config.yaml
model: "image denoising model"
horizontal_flip: true
noise_std: 0.6
norm: "groupnorm"
activation: "silu"
pixel_unshuffle: 2
blocks_per_level: 1
attention: true
lr: 0.0038
beta1: 0.95
beta2: 0.98
steps: 19200
batch_size: 512
epochs: 48.3
lr_schedule: "cosine"
Rows from block 2 of a small image denoising model, named by matrix and row number. Rows with one number belong to one channel. Each number is 500 + 25 x the weight over its row's rms, rounded and kept within 0 to 999. All counts start at 0. Numbers have three digits each.
After each channel's rows are labels from the 100 images, of 14848, where the channel reaches its highest value: "strongest on" is what is common among them. Only what is clearly more common there than usual is listed. The data: regions of photos with short descriptions (Visual Genome).
# convs1: first pointwise conv (model.enc.2.0.convs.1.weight, 384x384x1x1), inputs 96-191
# convs3: second pointwise conv (model.enc.2.0.convs.3.weight, 384x384x1x1, transposed), outputs 96-191

convs1.73:518488506490466477488486506501532511524484509540527496530523459523469482500523482513513474481537464484494489528512512522499526561499499496496500512504515486539549549447497491520458509529501523541489500535513525508474511484491515494497520487511524529501502525505481488501529501481544479482
convs3.73:481495503480506545521519484537537515505530495548499495514500502513539489486503492516493496506455510535491502503499492540485512575522492483505534498480525526503509504481486520514519494496506488468505470503486506523500459483532527527507501458510535511497501465535494472523447530499495535474
strongest on: text has "green"

convs1.149:464485487521489493491531491482488473590500510537531520511516509528483495514513501491455463502460493493476486415523487520508498496484483493448523438503512523518504512476482490538490497513503497440474481494461554475505524514494505470520466528479526524497520509483521480497513504494526504532
convs3.149:480517501508534497523503544543508490528501487483460508542534512493510517498521505501538498487503482503528533516519495500520487480466522505524535505512505492474532542499489490499457474498491488537486480447497512500527481523480479494490531527483508498487531516504503514458469483488552510483
strongest on: text has "zebra"

convs1.125:518544544514468534504532475510484558494495488487539527511495530524465532544510508507454551469519512473540507511451496543448495509537453495491505487512513484555519510517497511596503504514503464490449464557505498523501526540501495505484493530525526512494484507542525510554505525492544506457
convs3.125:487505540496523467450581510481511459472515577498513459478535519508532530510507538544503516506515497529484532490513501517538490565505485535513506499485506519495480519493470490470474496469538522517484495520500536470481500485502483534545476497483477493484507516514454511454489493477507493544
strongest on: text has "sign"

convs1.229:517486535504472508534491526542508479533533516518505517488429486523449507552472494519595533520493487522503508462499511483498481497497531518505485548505505519511462523442492503538506492494514480472519482546484515473477485540542481467482507486467511502496480470468500504491531478548494494453
convs3.229:573527514510551506535495520501518483500509507499497514527599531501550542495570478519527536477481457480473525507483508487524502513516514512528497467529491514463457476507492509483523490481511465513501476504514519501466507517474475493535527525484490503495478516553477496558511569519523502523
strongest on: text has "blue"

convs1.138:503505482523528485515517496489502528484508529507502541507500518459519568500533495526503467513515500499486511499507510493527535536463522536512447504484518492570516497466497500495507514525502487540496512503534455491538513459466483487548506502510545503526488485487491493485533501524528495534
convs3.138:485464495542498492508462491526491512433467479485451468484470484516506487545480521495494497518527504541494488476476515499496472563509494512519489502470508492530477503502505470475479498500486518544517518483524516403518552520479518467447549464529456492500506534494504493494445472463506477477
strongest on: text has "blue"

convs1.163:472466459517511516510493509512477487516477495495493539521513498505468493511522501497512461467488494507501457462502493479512521468493476491500528521516488484521489509502488477483511523497472550484526498498500505508389478571508487487498463530533524482533530520495505467501416481480480511505
convs3.163:517525503494494482512521492516519483510509490538490482477488484464556521511559499462511499471484504499491486510533486477484525469493479503465524481511490501466488486479470529543489491517521490476499489557499479525483517488511524492529460474524560482498500448521518500477513501543524539522
strongest on: text has "zebra"

convs1.370:451465498505492486527458496509482497471480505517515481530452483468496539524446512524485511516534506498485522530499535488464491489513519475520473423493519535512491480515479510508555511537498475451507525512468518504530544476488508516472506520525487493527468521514478518469490516550498521525
convs3.370:493504466475504499498510486513510467495546481504507516515507500455541502485527498517556551506477474510484496504517512506493541523505518482523471530506501496470506496493493518516504536486494501493484506513504517517495528517477514511525514526494517471466493525517483520517543525515478502523
strongest on: text has "blue"

convs1.168:427463519488504494454487525487482475474553481490516498471491458487486497505487493473502526475494479481483499533485486496525484471524466506513497541524486481479481496513500487520538484511512488472455487490511510506539537461425501525520471501518451526531545530504488491496489495485497507516
convs3.168:511517521519492454517500523480486462507499459520504542460568530499465493493452538518472505496523502475481517501485498512511492522496530511520473493504475515534523482512506500519497484492485557575501531478475470545527451507518516515490515484496476507530511489492470459565541504521485464501
strongest on: text has "red"

convs1.358:500499490491480470521520536522513499474533499503501515496513497531498494554511490523521478501488487512512500485502487512503539466469486487495506481479524493501523496486469536547496496522506475553448481508499524504492479502500452502495476472491473491527487529515491486509486463491422533538
convs3.358:501521502477480481532457515499475514503509488472476479514519485474551488506512466470509473478557518472481448493496507487482503522491505460509533487523528485511507576496538475498503516474519453484444484480483487460511533492502475509486532533492506447466508482527508492512501531521509497489
strongest on: text has "sky"; text has "white"

convs1.382:517517506478492512486501479515499472498503530475525511509512467502499506497466536497513526500497483523484518504498488476479527496521471519577495553522504510518479519477481456519469465502484556493471489496469505528488482558511526474502520513531487484440503514476508485486505511447514494476
convs3.382:449516517524475496488534506527503484522477498512481483507517461540523500497475498501508507532536498507454504486502480514535533513483518456490461543537488490472480457511498446487519539495505527447521508546472483492449498502501537506500537486491509550546487475518504474497486508473502490503
strongest on: text has "sign"