Weights of a small image denoising model: arch unet, activation silu.
Rows from block 7 of a small image denoising model, named by matrix and row number. Rows with one number belong to one channel. Each number is 50 + 15 x the weight over its row's rms, rounded and kept within 0 to 99. All counts start at 0.
Before each channel's rows are labels from the 100 images, of 14848, where the channel reaches its highest value: "responds to" is what is common among them. Only what is clearly more common there than usual is listed. The data: regions of photos with short descriptions (Visual Genome).
# convs1: first pointwise conv (model.decb.0.0.convs.1.weight, 384x768x1x1), inputs 180-239
# convs3: second pointwise conv (model.decb.0.0.convs.3.weight, 384x384x1x1, transposed), outputs 165-219

responds to: text has "sign"; text has "red"
convs1.35:42 46 57 43 54 44 54 62 59 51 60 45 49 71 49 53 42 47 56 38 72 46 42 59 55 60 73 51 59 79 48 46 49 48 43 42 52 40 56 51 62 50 58 49 56 51 63 65 40 59 49 51 56 55 48 55 30 59 47 43
convs3.35:46 33 39 17 64 33 29 47 32 30 39 67 86 34 51 45 29 33 47 51 40 16 38 57 36 49 67 39 46 51 55 59 46 35 61 48 50 60 65 53 48 50 24 19 60 41 44 24 00 45 55 59 27 43 40

responds to: text has "man"
convs1.283:51 49 36 51 51 59 50 30 39 72 54 52 53 42 44 49 68 55 46 50 38 59 60 51 45 49 78 43 54 56 44 34 51 47 37 48 45 46 64 71 50 45 67 59 58 51 46 68 59 47 22 44 45 66 56 42 52 56 50 61
convs3.283:46 51 82 30 35 34 76 54 41 62 56 67 49 43 55 37 68 48 65 46 28 52 62 60 45 79 55 66 48 49 34 65 23 10 50 80 23 42 51 53 60 47 37 49 43 52 68 60 60 36 45 60 64 49 34

responds to: text has "man"
convs1.277:42 30 43 46 45 56 56 36 47 49 46 53 59 60 47 48 48 44 45 45 40 41 61 61 52 50 52 40 49 49 48 34 59 67 53 36 45 47 59 59 46 52 43 49 48 52 50 70 54 49 45 51 42 54 43 45 47 42 55 60
convs3.277:70 39 68 29 44 40 52 56 71 47 31 66 55 47 56 52 62 45 29 45 72 21 30 55 71 64 49 59 45 24 51 62 52 56 81 50 67 54 50 54 47 27 40 58 67 51 39 56 48 55 79 71 39 49 42

responds to: text has "sign"
convs1.165:52 43 56 51 48 55 51 60 69 50 58 54 51 43 63 51 29 36 52 37 32 49 50 44 62 54 58 50 49 60 47 53 61 60 20 58 43 43 47 58 64 53 65 57 55 45 49 78 31 68 37 44 52 57 80 46 60 45 44 49
convs3.165:26 57 73 50 39 46 57 55 30 49 35 28 49 36 66 67 77 24 43 46 39 45 44 69 78 56 43 38 59 72 41 27 52 50 52 53 49 45 58 30 30 59 38 17 29 72 35 38 63 51 52 37 58 48 50

responds to: text has "sky"
convs1.168:62 69 57 54 34 43 46 41 47 36 42 47 52 54 42 56 23 40 39 60 48 58 92 50 44 41 16 52 42 20 31 50 59 43 78 40 46 42 46 58 45 59 46 45 57 35 50 91 41 42 38 46 61 47 60 59 43 38 48 38
convs3.168:60 29 40 46 64 24 44 51 54 64 19 46 38 38 47 68 70 40 56 61 77 91 46 43 26 54 41 74 26 53 59 28 41 30 50 43 26 46 52 31 17 45 37 50 36 27 52 63 51 66 13 49 34 38 55

responds to: text has "sky"
convs1.186:60 47 58 57 49 52 53 95 56 81 40 52 55 37 55 45 51 42 62 31 25 51 33 55 36 47 00 42 76 35 61 34 47 54 41 54 49 35 55 63 46 55 71 48 43 38 33 76 59 53 56 58 40 54 75 44 70 53 42 48
convs3.186:45 46 59 29 13 62 82 42 92 35 57 62 54 59 44 25 41 61 46 58 61 45 55 70 37 53 61 42 50 31 27 67 44 51 26 58 40 70 55 79 68 26 43 54 54 54 38 49 46 60 44 76 67 46 68

responds to: text has "clock"
convs1.98:52 40 51 57 45 49 52 46 60 62 56 43 48 50 52 67 51 53 41 41 61 69 61 57 64 50 36 56 46 34 50 52 28 60 41 55 52 49 60 57 52 47 56 35 43 42 55 47 52 59 72 46 34 54 69 38 44 56 62 51
convs3.98:28 68 53 64 55 48 27 25 31 47 79 69 47 48 30 33 75 46 52 62 50 25 45 21 32 54 41 52 77 54 71 09 39 32 85 20 36 42 44 28 61 31 67 60 43 34 51 64 49 50 52 56 56 48 36

responds to: text has "zebra"
convs1.308:44 37 40 53 52 54 44 41 60 37 48 54 46 43 47 51 51 42 43 53 42 41 45 56 50 49 41 54 57 86 53 63 50 51 53 41 54 42 42 60 40 63 45 59 56 59 58 62 52 48 41 48 48 40 62 53 47 59 50 43
convs3.308:39 67 67 44 50 68 60 34 64 47 41 66 43 37 49 60 65 53 48 09 23 52 63 39 61 50 35 46 56 56 43 59 67 39 51 69 26 24 36 46 58 12 48 51 42 50 61 76 68 62 60 46 50 44 18

responds to: text has "zebra"
convs1.312:56 48 54 47 51 45 58 49 55 49 57 45 42 53 53 46 55 40 57 39 34 39 38 58 54 44 47 57 51 46 50 53 33 45 47 48 55 45 55 32 47 49 44 36 51 33 41 76 44 57 42 47 57 50 42 60 43 46 57 55
convs3.312:06 48 43 83 58 34 62 51 59 36 51 42 67 41 33 26 19 29 62 69 66 68 73 37 50 49 40 50 56 43 55 26 24 22 52 23 36 47 59 65 46 36 63 52 28 44 49 33 38 42 53 53 57 29 44

responds to: text has "sign"; text has "white"
convs1.128:51 48 52 62 57 45 56 48 56 55 54 56 57 60 59 51 53 49 43 45 31 45 31 58 58 46 59 33 52 66 52 53 41 52 45 53 54 47 48 24 57 46 57 41 56 33 43 39 54 46 44 47 36 54 64 48 64 52 50 45
convs3.128:53 62 39 46 47 40 47 65 87 52 58 69 02 55 32 52 48 43 83 46 44 49 54 42 49 65 51 43 41 60 32 42 33 68 50 24 49 61 36 67 33 58 30 50 51 41 49 54 37 64 47 49 75 37 36

responds to: text has "clock"
convs1.306:54 17 67 29 62 59 43 51 54 75 40 35 43 39 52 51 49 47 27 30 37 62 39 65 44 58 47 35 52 84 45 60 56 61 36 42 46 23 50 52 74 63 35 40 41 51 51 58 63 74 55 60 60 63 49 46 60 51 43 39
convs3.306:41 63 39 73 44 42 36 42 54 42 33 43 50 60 53 42 73 42 61 32 43 57 69 74 55 56 79 62 00 57 57 57 29 59 71 50 36 58 77 73 30 33 46 62 36 56 49 75 41 44 70 46 50 48 54

responds to: text has "sky"; text has "blue"
convs1.228:51 50 49 41 46 48 56 54 41 60 48 50 48 36 52 55 43 45 52 57 53 55 51 50 45 58 16 53 52 29 53 27 44 53 51 44 46 41 37 71 49 50 69 38 52 60 52 46 54 46 50 49 45 51 40 45 45 55 47 52
convs3.228:39 60 43 52 44 55 76 57 41 69 41 51 31 52 42 47 51 46 57 60 39 41 43 56 53 90 70 43 37 23 35 32 50 72 69 45 55 69 79 50 48 54 71 38 56 53 42 35 30 74 44 59 32 37 43

responds to: text has "red"
convs1.131:47 38 50 47 41 45 56 44 54 49 52 60 48 55 37 56 59 51 48 62 45 51 59 45 48 45 79 48 48 41 45 67 61 49 38 60 59 55 50 35 60 49 39 48 39 74 44 57 41 38 22 28 58 48 52 56 46 67 43 50
convs3.131:50 43 23 51 54 27 44 70 61 28 34 70 51 78 52 60 37 54 53 34 74 40 41 36 23 52 44 38 50 57 78 56 47 60 67 37 72 56 52 56 36 49 32 46 56 72 31 29 59 34 53 84 49 42 27

responds to: text has "sheep"
convs1.216:52 51 57 56 62 61 41 60 49 45 42 54 56 44 64 58 58 42 38 53 41 44 36 66 56 52 33 39 63 47 47 68 41 62 51 55 42 51 59 43 40 50 55 36 38 51 48 42 49 54 40 42 39 51 66 55 58 69 45 62
convs3.216:57 73 65 43 42 60 42 47 47 65 58 41 55 43 54 42 70 59 38 47 81 73 25 27 34 48 47 38 62 64 49 51 65 59 40 45 54 20 52 74 57 45 58 62 51 49 29 38 14 49 40 66 54 39 74

responds to: text has "man"; text has "wearing"
convs1.36:58 21 47 46 48 65 62 66 65 62 47 47 45 46 48 54 55 46 49 50 49 41 38 91 48 42 55 45 40 83 39 49 58 61 71 59 54 43 59 99 62 52 70 50 48 38 46 71 47 56 75 47 47 53 01 27 64 44 35 47
convs3.36:81 68 30 59 22 65 37 36 37 59 52 52 90 44 66 48 16 53 66 63 24 40 37 49 64 27 54 28 54 66 55 44 23 63 46 35 27 63 47 33 29 32 52 59 35 45 34 49 69 60 40 30 32 64 55

responds to: text has "zebra"
convs1.101:48 79 50 53 31 55 50 44 49 42 57 41 43 42 49 53 57 45 64 52 55 29 51 55 52 39 29 51 50 15 51 55 44 54 37 36 47 56 53 56 42 55 45 53 60 45 52 49 60 62 78 50 40 56 54 63 48 51 52 47
convs3.101:51 23 35 53 64 12 62 62 66 46 49 59 57 46 44 35 41 23 95 53 39 33 45 49 61 35 37 59 60 76 47 57 46 52 34 52 22 53 57 72 69 53 30 34 61 41 47 41 45 41 48 81 76 54 50

responds to: text has "clock"
convs1.145:49 58 49 53 32 52 47 57 49 41 61 60 48 64 47 58 34 43 66 45 52 62 30 65 66 51 43 50 44 52 46 69 39 48 14 55 69 55 55 36 73 64 32 61 46 54 53 85 40 58 86 63 74 41 72 59 74 38 64 30
convs3.145:61 36 13 32 74 53 55 49 51 83 32 35 51 58 60 60 43 38 45 41 39 24 46 48 71 54 38 52 33 57 43 24 62 46 72 48 72 21 49 42 68 61 63 52 87 66 33 58 44 57 44 43 63 39 31

responds to: text has "white"
convs1.134:53 12 54 48 51 46 50 27 40 55 32 46 54 52 63 57 53 57 38 38 66 57 67 83 47 45 43 53 46 65 48 50 61 56 48 63 53 50 48 54 31 56 49 40 38 42 57 68 57 42 55 65 29 38 64 35 46 43 50 59
convs3.134:42 53 76 16 35 41 29 63 93 39 59 43 53 30 31 44 51 63 56 68 67 45 64 27 43 82 48 43 69 37 47 57 60 65 27 64 60 54 71 61 56 64 42 18 66 45 75 35 41 38 47 89 71 52 36

responds to: text has "man"
convs1.213:55 51 46 45 50 66 46 52 41 28 30 57 46 75 54 43 57 49 47 64 59 57 45 40 52 43 49 40 58 81 55 62 58 45 51 69 40 49 58 52 57 52 46 35 48 68 56 78 63 50 54 39 44 47 46 39 43 58 43 37
convs3.213:47 83 59 49 45 60 62 48 42 59 68 48 55 67 23 58 42 46 51 59 53 50 66 48 57 38 44 57 42 54 37 48 45 65 35 27 68 48 31 39 36 19 36 63 59 38 41 39 35 32 57 42 46 72 29

responds to: text has "blue"
convs1.152:37 60 44 59 42 57 53 35 46 41 52 48 50 49 51 49 51 47 49 54 48 41 45 52 51 55 43 53 37 56 49 69 47 58 48 65 43 48 51 18 46 57 50 57 57 42 46 54 50 47 51 51 57 50 36 39 41 38 52 49
convs3.152:64 58 32 45 54 52 67 43 71 57 64 51 61 46 41 51 60 26 75 43 52 57 48 40 81 67 25 63 77 53 53 61 64 71 39 39 29 22 55 53 30 59 31 58 41 46 49 56 57 15 35 51 80 36 27

responds to: text has "sign"
convs1.83:52 24 56 52 45 53 49 57 45 63 52 48 61 53 53 53 47 52 65 42 51 52 82 31 56 59 50 32 51 74 37 57 66 60 47 38 43 50 51 49 56 41 52 49 44 60 65 57 53 56 44 42 50 68 51 36 30 45 53 54
convs3.83:48 68 57 54 43 47 55 81 75 59 60 45 07 56 44 82 60 67 55 47 35 52 43 57 48 35 51 18 43 40 16 63 51 47 57 08 64 76 31 32 51 38 44 61 46 67 51 77 54 35 43 53 64 56 47

responds to: text has "clock"
convs1.381:44 67 54 52 50 47 58 49 44 51 42 63 49 52 51 52 48 51 46 51 44 45 52 50 50 49 61 58 53 56 51 67 68 43 55 56 54 53 52 48 71 44 59 58 47 47 49 92 51 46 41 47 51 48 53 40 48 40 55 33
convs3.381:41 41 38 37 47 29 42 51 30 64 59 50 41 40 49 76 60 61 27 66 56 34 57 48 41 39 46 67 58 35 36 36 26 33 63 64 48 59 58 31 58 33 40 44 72 50 38 34 52 37 33 53 43 11 49

responds to: text has "sign"; text has "red"; text has "stop"
convs1.109:26 46 43 45 55 57 52 44 51 64 42 43 56 49 48 50 63 51 65 44 39 41 48 56 40 48 13 54 40 50 58 57 53 59 50 52 48 51 49 53 46 43 62 50 60 44 56 32 58 54 50 44 51 47 44 55 44 51 42 54
convs3.109:45 60 46 74 78 30 27 17 51 34 25 27 68 07 64 37 69 54 88 47 41 49 51 69 41 32 48 51 37 73 47 39 44 55 81 48 52 57 44 50 35 66 64 39 44 51 64 37 48 56 46 64 40 50 45

responds to: text has "sky"
convs1.357:56 47 39 53 35 49 51 45 50 48 41 65 64 52 49 63 43 45 48 53 30 46 50 61 52 54 51 48 53 42 55 42 47 43 40 49 44 53 52 61 58 52 63 48 48 55 49 39 52 51 36 61 48 61 52 51 49 60 57 47
convs3.357:37 29 38 73 67 44 29 38 43 53 48 75 62 37 63 67 37 37 51 40 44 54 40 24 57 02 78 30 58 49 60 73 42 48 49 26 20 46 39 60 33 22 35 42 50 68 43 38 31 49 51 55 48 40 45