{"horizontal_flip": true, "task": "denoising", "loss": "l1", "noise_std": 0.6, "norm": "groupnorm", "weight_standardization": false, "widths": [96, 192, 384, 384], "blocks_per_level": 1, "attention": true}
Rows from block 6 of a small image denoising model, named by matrix and row number. Rows with one number belong to one channel. Each number is 200 + 30 x the weight over its row's rms, rounded and kept within 0 to 999. All counts start at 0.
Before each channel's rows are labels from the 100 images, of 14848, where the channel reaches its highest value: "patch colour" is the nearest of a few named colours to the mean colour under the peak. Only what is clearly more common there than usual is listed. The data: regions of photos with short descriptions (Visual Genome). In brackets: how many of the 100, against the usual share in percent.
# convs1: first pointwise conv (model.mid.2.convs.1.weight, 384x384x1x1), inputs 308-383
# convs3: second pointwise conv (model.mid.2.convs.3.weight, 384x384x1x1, transposed), outputs 308-383

patch colour: brown (60 vs 35.8)
convs1.267,184,219,236,234,228,224,174,224,167,211,235,171,224,201,206,217,275,239,173,170,168,176,228,185,233,188,184,196,159,242,166,162,191,237,161,230,238,196,213,176,169,199,181,219,81,217,232,236,181,174,218,181,214,172,244,144,202,182,200,192,147,198,155,207,151,243,180,180,259,176,203,136,196,232,160,246
convs3.267,227,178,156,227,174,174,159,180,193,189,221,164,205,212,131,186,204,218,187,217,243,182,217,229,164,233,209,186,193,204,265,169,200,174,193,181,163,144,227,234,168,144,163,191,203,162,182,196,191,240,180,193,251,191,208,226,238,189,242,243,202,211,152,211,219,177,181,170,206,203,170,192,160,175,195,234

patch colour: brown (63 vs 35.8)
convs1.261,238,241,171,224,163,180,178,175,233,169,155,181,208,172,192,211,258,187,192,166,184,222,201,217,217,172,217,205,222,260,232,216,203,151,239,216,171,185,195,198,188,215,207,251,65,210,199,239,213,175,215,163,212,185,216,164,205,212,236,150,225,167,167,216,217,230,203,230,159,196,212,259,197,161,140,224
convs3.261,147,247,202,171,239,198,237,225,234,218,197,233,173,149,202,212,186,226,222,166,180,168,152,180,165,183,237,195,250,143,163,156,201,236,189,227,220,238,166,213,238,170,167,234,177,156,245,171,134,223,214,231,233,207,204,162,245,173,248,248,243,211,160,170,206,166,220,210,205,194,156,230,194,173,188,208

patch colour: brown (61 vs 35.8)
convs1.333,191,191,192,214,171,237,204,202,203,223,175,170,187,195,182,174,159,173,229,215,172,216,233,218,169,180,192,211,95,177,215,210,167,207,232,169,184,199,186,207,190,125,231,200,59,194,202,191,172,207,203,185,187,177,184,204,242,159,229,197,202,191,203,169,215,204,195,172,176,210,215,231,186,246,187,206
convs3.333,186,153,210,184,172,190,252,194,197,206,156,185,252,207,183,197,219,254,185,158,203,143,168,211,209,216,241,246,199,203,212,253,191,234,224,222,217,231,194,213,159,242,227,165,173,195,203,157,197,213,175,256,184,208,201,180,196,187,235,137,218,187,162,206,197,165,198,157,205,212,200,231,187,210,205,206

patch colour: black (34 vs 8.2)
convs1.328,191,169,193,192,182,203,177,185,191,221,228,219,245,151,200,147,218,161,124,215,191,208,191,237,231,173,167,165,289,186,203,185,202,286,182,207,181,207,219,144,193,190,190,185,199,243,203,221,203,196,184,216,246,172,202,237,189,204,245,198,217,174,195,279,239,228,201,178,161,195,207,255,203,225,236,196
convs3.328,199,215,221,218,253,224,126,146,248,195,217,223,237,187,222,262,230,158,230,221,226,193,213,182,160,195,187,164,192,173,204,172,199,176,139,187,178,212,230,166,226,167,159,207,254,165,185,223,150,183,202,158,145,227,170,210,180,183,201,173,180,217,150,145,174,175,253,190,180,137,240,205,201,260,213,245

patch colour: white (34 vs 3.1)
convs1.79,199,201,153,144,178,207,195,197,239,181,196,160,173,202,226,200,213,242,243,189,231,151,248,220,239,162,163,201,215,205,171,160,187,198,195,211,193,199,204,162,227,205,235,230,267,212,219,191,263,182,165,165,158,161,203,200,224,202,268,222,171,202,177,186,236,206,251,213,206,154,201,115,185,241,200,211
convs3.79,217,228,223,218,175,226,225,166,213,192,171,162,183,243,208,217,225,250,199,228,131,209,183,158,179,226,193,176,205,144,242,145,157,195,185,264,162,226,218,236,164,217,163,222,218,240,214,186,178,253,207,248,204,184,240,232,215,240,199,223,186,183,211,171,182,163,184,205,222,230,190,195,201,204,180,187

patch colour: black (36 vs 8.2)
convs1.36,209,227,180,206,222,245,221,232,212,150,185,200,169,124,196,229,126,219,208,187,216,157,165,237,223,209,216,222,210,181,240,222,233,173,269,176,187,164,158,199,201,196,161,194,229,203,159,199,246,187,147,173,184,188,222,160,199,172,251,188,169,172,198,201,211,182,186,212,173,198,183,221,240,234,160,198
convs3.36,210,169,242,238,203,219,186,147,198,178,201,214,228,178,245,210,214,222,195,217,185,195,178,180,175,246,151,156,254,231,146,160,198,248,224,159,160,186,223,203,217,225,211,184,231,238,202,228,248,220,154,143,247,188,201,157,210,224,248,210,212,167,212,177,178,158,229,147,191,247,229,202,225,220,216,217

patch colour: black (27 vs 8.2)
convs1.57,188,237,177,173,169,180,198,190,217,235,226,202,224,186,237,177,175,211,171,227,205,216,214,142,193,161,213,190,216,138,211,208,210,229,173,203,202,221,201,185,242,192,245,246,226,230,263,155,175,184,213,201,201,192,192,224,209,189,151,175,182,257,180,224,207,235,182,184,172,230,182,201,188,185,231,198
convs3.57,134,242,175,228,198,149,237,231,203,219,167,145,176,238,151,157,195,239,150,162,146,186,168,238,244,185,263,186,173,176,195,247,238,175,229,196,218,210,222,162,178,235,197,136,262,243,247,195,180,251,152,173,192,196,174,211,209,216,198,204,221,185,239,149,240,179,190,228,195,190,190,192,245,172,206,220

patch colour: black (30 vs 8.2)
convs1.241,169,164,221,180,203,219,246,242,170,192,173,221,219,199,184,195,201,113,145,228,214,167,206,207,243,184,153,227,150,214,215,161,196,186,260,282,195,232,251,193,210,235,226,195,108,187,237,185,204,201,223,236,215,183,238,226,167,185,215,205,180,188,214,160,241,194,164,184,202,184,169,227,219,247,224,209
convs3.241,234,212,172,174,210,212,140,160,189,173,219,203,160,164,202,255,230,145,217,258,223,226,244,208,197,199,160,116,234,187,177,175,223,196,147,156,147,195,236,235,257,183,200,236,226,183,176,235,163,168,233,176,177,237,205,207,218,200,179,182,199,184,164,192,201,182,221,232,200,182,207,221,179,270,183,244

patch colour: brown (67 vs 35.8)
convs1.27,185,239,166,216,194,205,205,190,150,162,134,212,215,150,160,212,228,207,180,184,207,152,195,187,177,199,211,208,243,195,264,272,201,182,212,215,178,257,208,209,223,173,190,249,144,195,180,213,215,159,164,238,253,227,244,229,234,146,199,213,250,185,195,183,226,145,124,206,194,216,193,188,217,184,196,202
convs3.27,223,224,183,214,246,222,230,193,187,226,189,207,208,179,176,163,218,226,168,205,200,225,225,211,187,202,146,178,213,221,209,153,142,196,188,152,159,181,221,173,265,156,199,209,183,195,153,213,186,192,189,142,224,181,163,215,184,192,192,191,161,226,149,232,244,169,251,214,221,148,256,130,147,199,174,241

patch colour: pink (25 vs 8)
convs1.74,228,194,220,161,149,242,212,227,196,187,175,250,193,182,147,177,174,230,180,215,201,150,201,230,211,218,198,227,202,184,102,149,197,231,151,168,168,203,199,204,176,216,230,194,216,245,208,168,182,180,162,215,160,180,234,156,237,228,225,211,165,158,218,169,185,234,229,201,234,228,185,124,229,207,156,236
convs3.74,220,193,235,230,243,213,183,214,158,172,151,194,173,226,224,186,245,207,201,250,230,242,208,224,198,151,204,132,215,233,145,170,179,223,224,217,219,166,205,219,234,169,195,246,178,176,197,207,201,202,201,204,152,146,194,197,216,191,197,196,200,215,174,233,175,216,218,158,167,199,253,162,207,212,172,176

patch colour: black (29 vs 8.2)
convs1.11,167,224,206,171,198,232,169,165,210,206,247,168,183,210,184,157,207,166,219,231,176,225,223,224,190,167,173,176,189,164,249,154,170,212,251,158,192,214,224,159,225,234,181,223,310,216,228,147,218,183,192,275,162,222,262,183,192,222,191,219,219,222,193,257,207,190,153,208,177,224,185,252,209,173,252,182
convs3.11,206,144,208,188,158,266,214,181,232,182,183,177,208,233,219,221,263,197,184,242,154,226,232,186,212,164,158,196,209,173,218,178,157,232,238,139,246,239,212,241,229,134,212,231,184,176,155,231,215,182,239,120,232,203,224,186,197,162,173,185,218,220,191,189,203,188,222,222,223,206,178,175,215,175,199,167

patch colour: black (28 vs 8.2)
convs1.308,190,182,189,171,230,203,193,246,215,224,209,223,165,188,192,195,217,208,152,168,201,233,226,200,169,209,165,255,142,179,219,169,137,181,238,175,238,198,218,213,168,164,173,196,176,188,170,201,187,214,187,208,154,181,152,171,196,206,210,175,196,150,211,213,140,207,195,222,201,211,226,137,187,201,208,178
convs3.308,244,220,174,245,237,203,117,157,214,177,216,180,223,157,205,203,218,152,186,207,232,216,194,216,165,250,197,136,225,219,157,177,208,220,170,164,198,179,232,213,273,168,224,211,132,184,190,222,165,150,233,175,184,174,209,255,275,178,192,219,176,215,158,177,158,225,204,160,230,172,200,187,187,216,219,194

patch colour: pink (26 vs 8)
convs1.127,165,211,223,177,181,181,166,184,189,167,217,177,236,202,244,221,259,239,213,207,219,239,239,239,217,227,219,210,227,154,138,250,255,233,179,175,199,206,165,236,200,170,178,199,151,206,192,233,211,173,171,185,215,170,171,219,231,232,152,242,179,197,165,183,234,235,235,188,196,169,181,182,193,186,132,255
convs3.127,225,149,248,178,157,206,216,163,195,221,146,222,189,252,193,163,185,191,173,172,229,152,231,241,177,227,165,200,214,162,202,150,188,175,198,233,139,178,162,226,228,179,228,138,240,172,223,156,146,222,223,238,185,226,199,187,250,172,245,203,174,151,210,218,191,177,158,197,233,179,152,217,215,193,216,250

patch colour: pink (26 vs 8)
convs1.3,161,165,210,226,230,197,190,247,173,251,200,199,238,164,218,205,259,187,204,152,143,200,178,214,228,208,193,227,176,255,139,193,167,207,195,200,198,221,170,179,198,179,159,226,181,193,197,222,169,171,218,180,155,178,184,161,223,170,202,205,159,163,211,168,185,233,219,183,182,213,189,165,211,204,157,201
convs3.3,175,165,195,185,236,161,188,160,186,163,164,172,178,208,194,174,222,262,197,217,201,207,180,231,250,141,216,261,217,189,218,157,217,199,248,171,148,214,195,197,170,199,203,189,256,229,230,223,236,197,156,219,241,199,173,193,202,231,217,158,222,231,173,233,202,205,223,222,177,234,191,167,186,203,205,212

patch colour: white (28 vs 3.1)
convs1.376,223,221,234,220,203,205,183,224,226,203,182,211,223,168,179,218,214,249,180,266,227,208,238,244,186,165,174,191,178,197,176,222,211,234,183,227,227,222,200,213,175,162,162,184,207,215,157,175,229,238,186,165,175,205,192,184,197,212,228,184,202,206,166,140,207,232,262,228,245,196,230,140,195,195,125,195
convs3.376,201,168,212,185,157,215,201,209,139,213,190,214,213,239,149,191,207,207,218,196,171,236,247,235,183,174,216,152,238,196,175,250,205,185,199,182,188,143,223,227,168,167,150,170,213,219,227,203,238,168,155,172,219,163,164,244,208,215,240,186,250,222,202,133,179,204,204,232,216,195,176,208,182,202,200,164

patch colour: pink (27 vs 8)
convs1.51,207,207,231,166,156,183,166,216,218,186,242,210,145,176,177,194,248,221,236,186,199,177,202,195,184,198,184,206,174,251,181,176,188,240,152,228,232,185,147,212,167,161,164,183,188,188,146,185,184,237,161,179,168,235,171,180,207,210,184,164,204,197,144,178,187,195,223,164,212,198,217,122,246,177,136,228
convs3.51,194,155,158,222,203,208,213,168,188,212,203,233,161,230,244,193,202,223,217,186,156,243,203,157,239,179,157,170,197,238,179,212,198,182,159,249,244,153,192,245,212,161,178,186,181,249,197,204,213,169,228,166,168,241,252,197,202,167,212,205,168,203,253,149,176,246,173,185,206,187,172,174,198,195,166,166

patch colour: black (28 vs 8.2)
convs1.110,216,194,166,249,185,198,233,249,234,245,242,153,178,248,174,160,188,186,164,189,258,178,224,234,198,189,225,176,102,255,175,204,152,246,162,219,191,149,256,176,220,224,169,250,242,262,225,179,187,240,204,229,222,163,249,206,231,184,226,198,258,220,188,236,209,231,228,194,180,202,161,223,208,195,191,207
convs3.110,171,202,224,178,146,196,240,246,175,204,187,206,215,177,238,174,195,220,225,198,163,211,203,159,189,171,185,237,224,228,220,233,137,200,264,200,253,169,243,204,211,192,199,224,224,261,193,207,148,196,233,225,243,199,240,180,185,200,256,182,227,190,211,191,198,247,195,172,212,239,180,201,247,184,192,207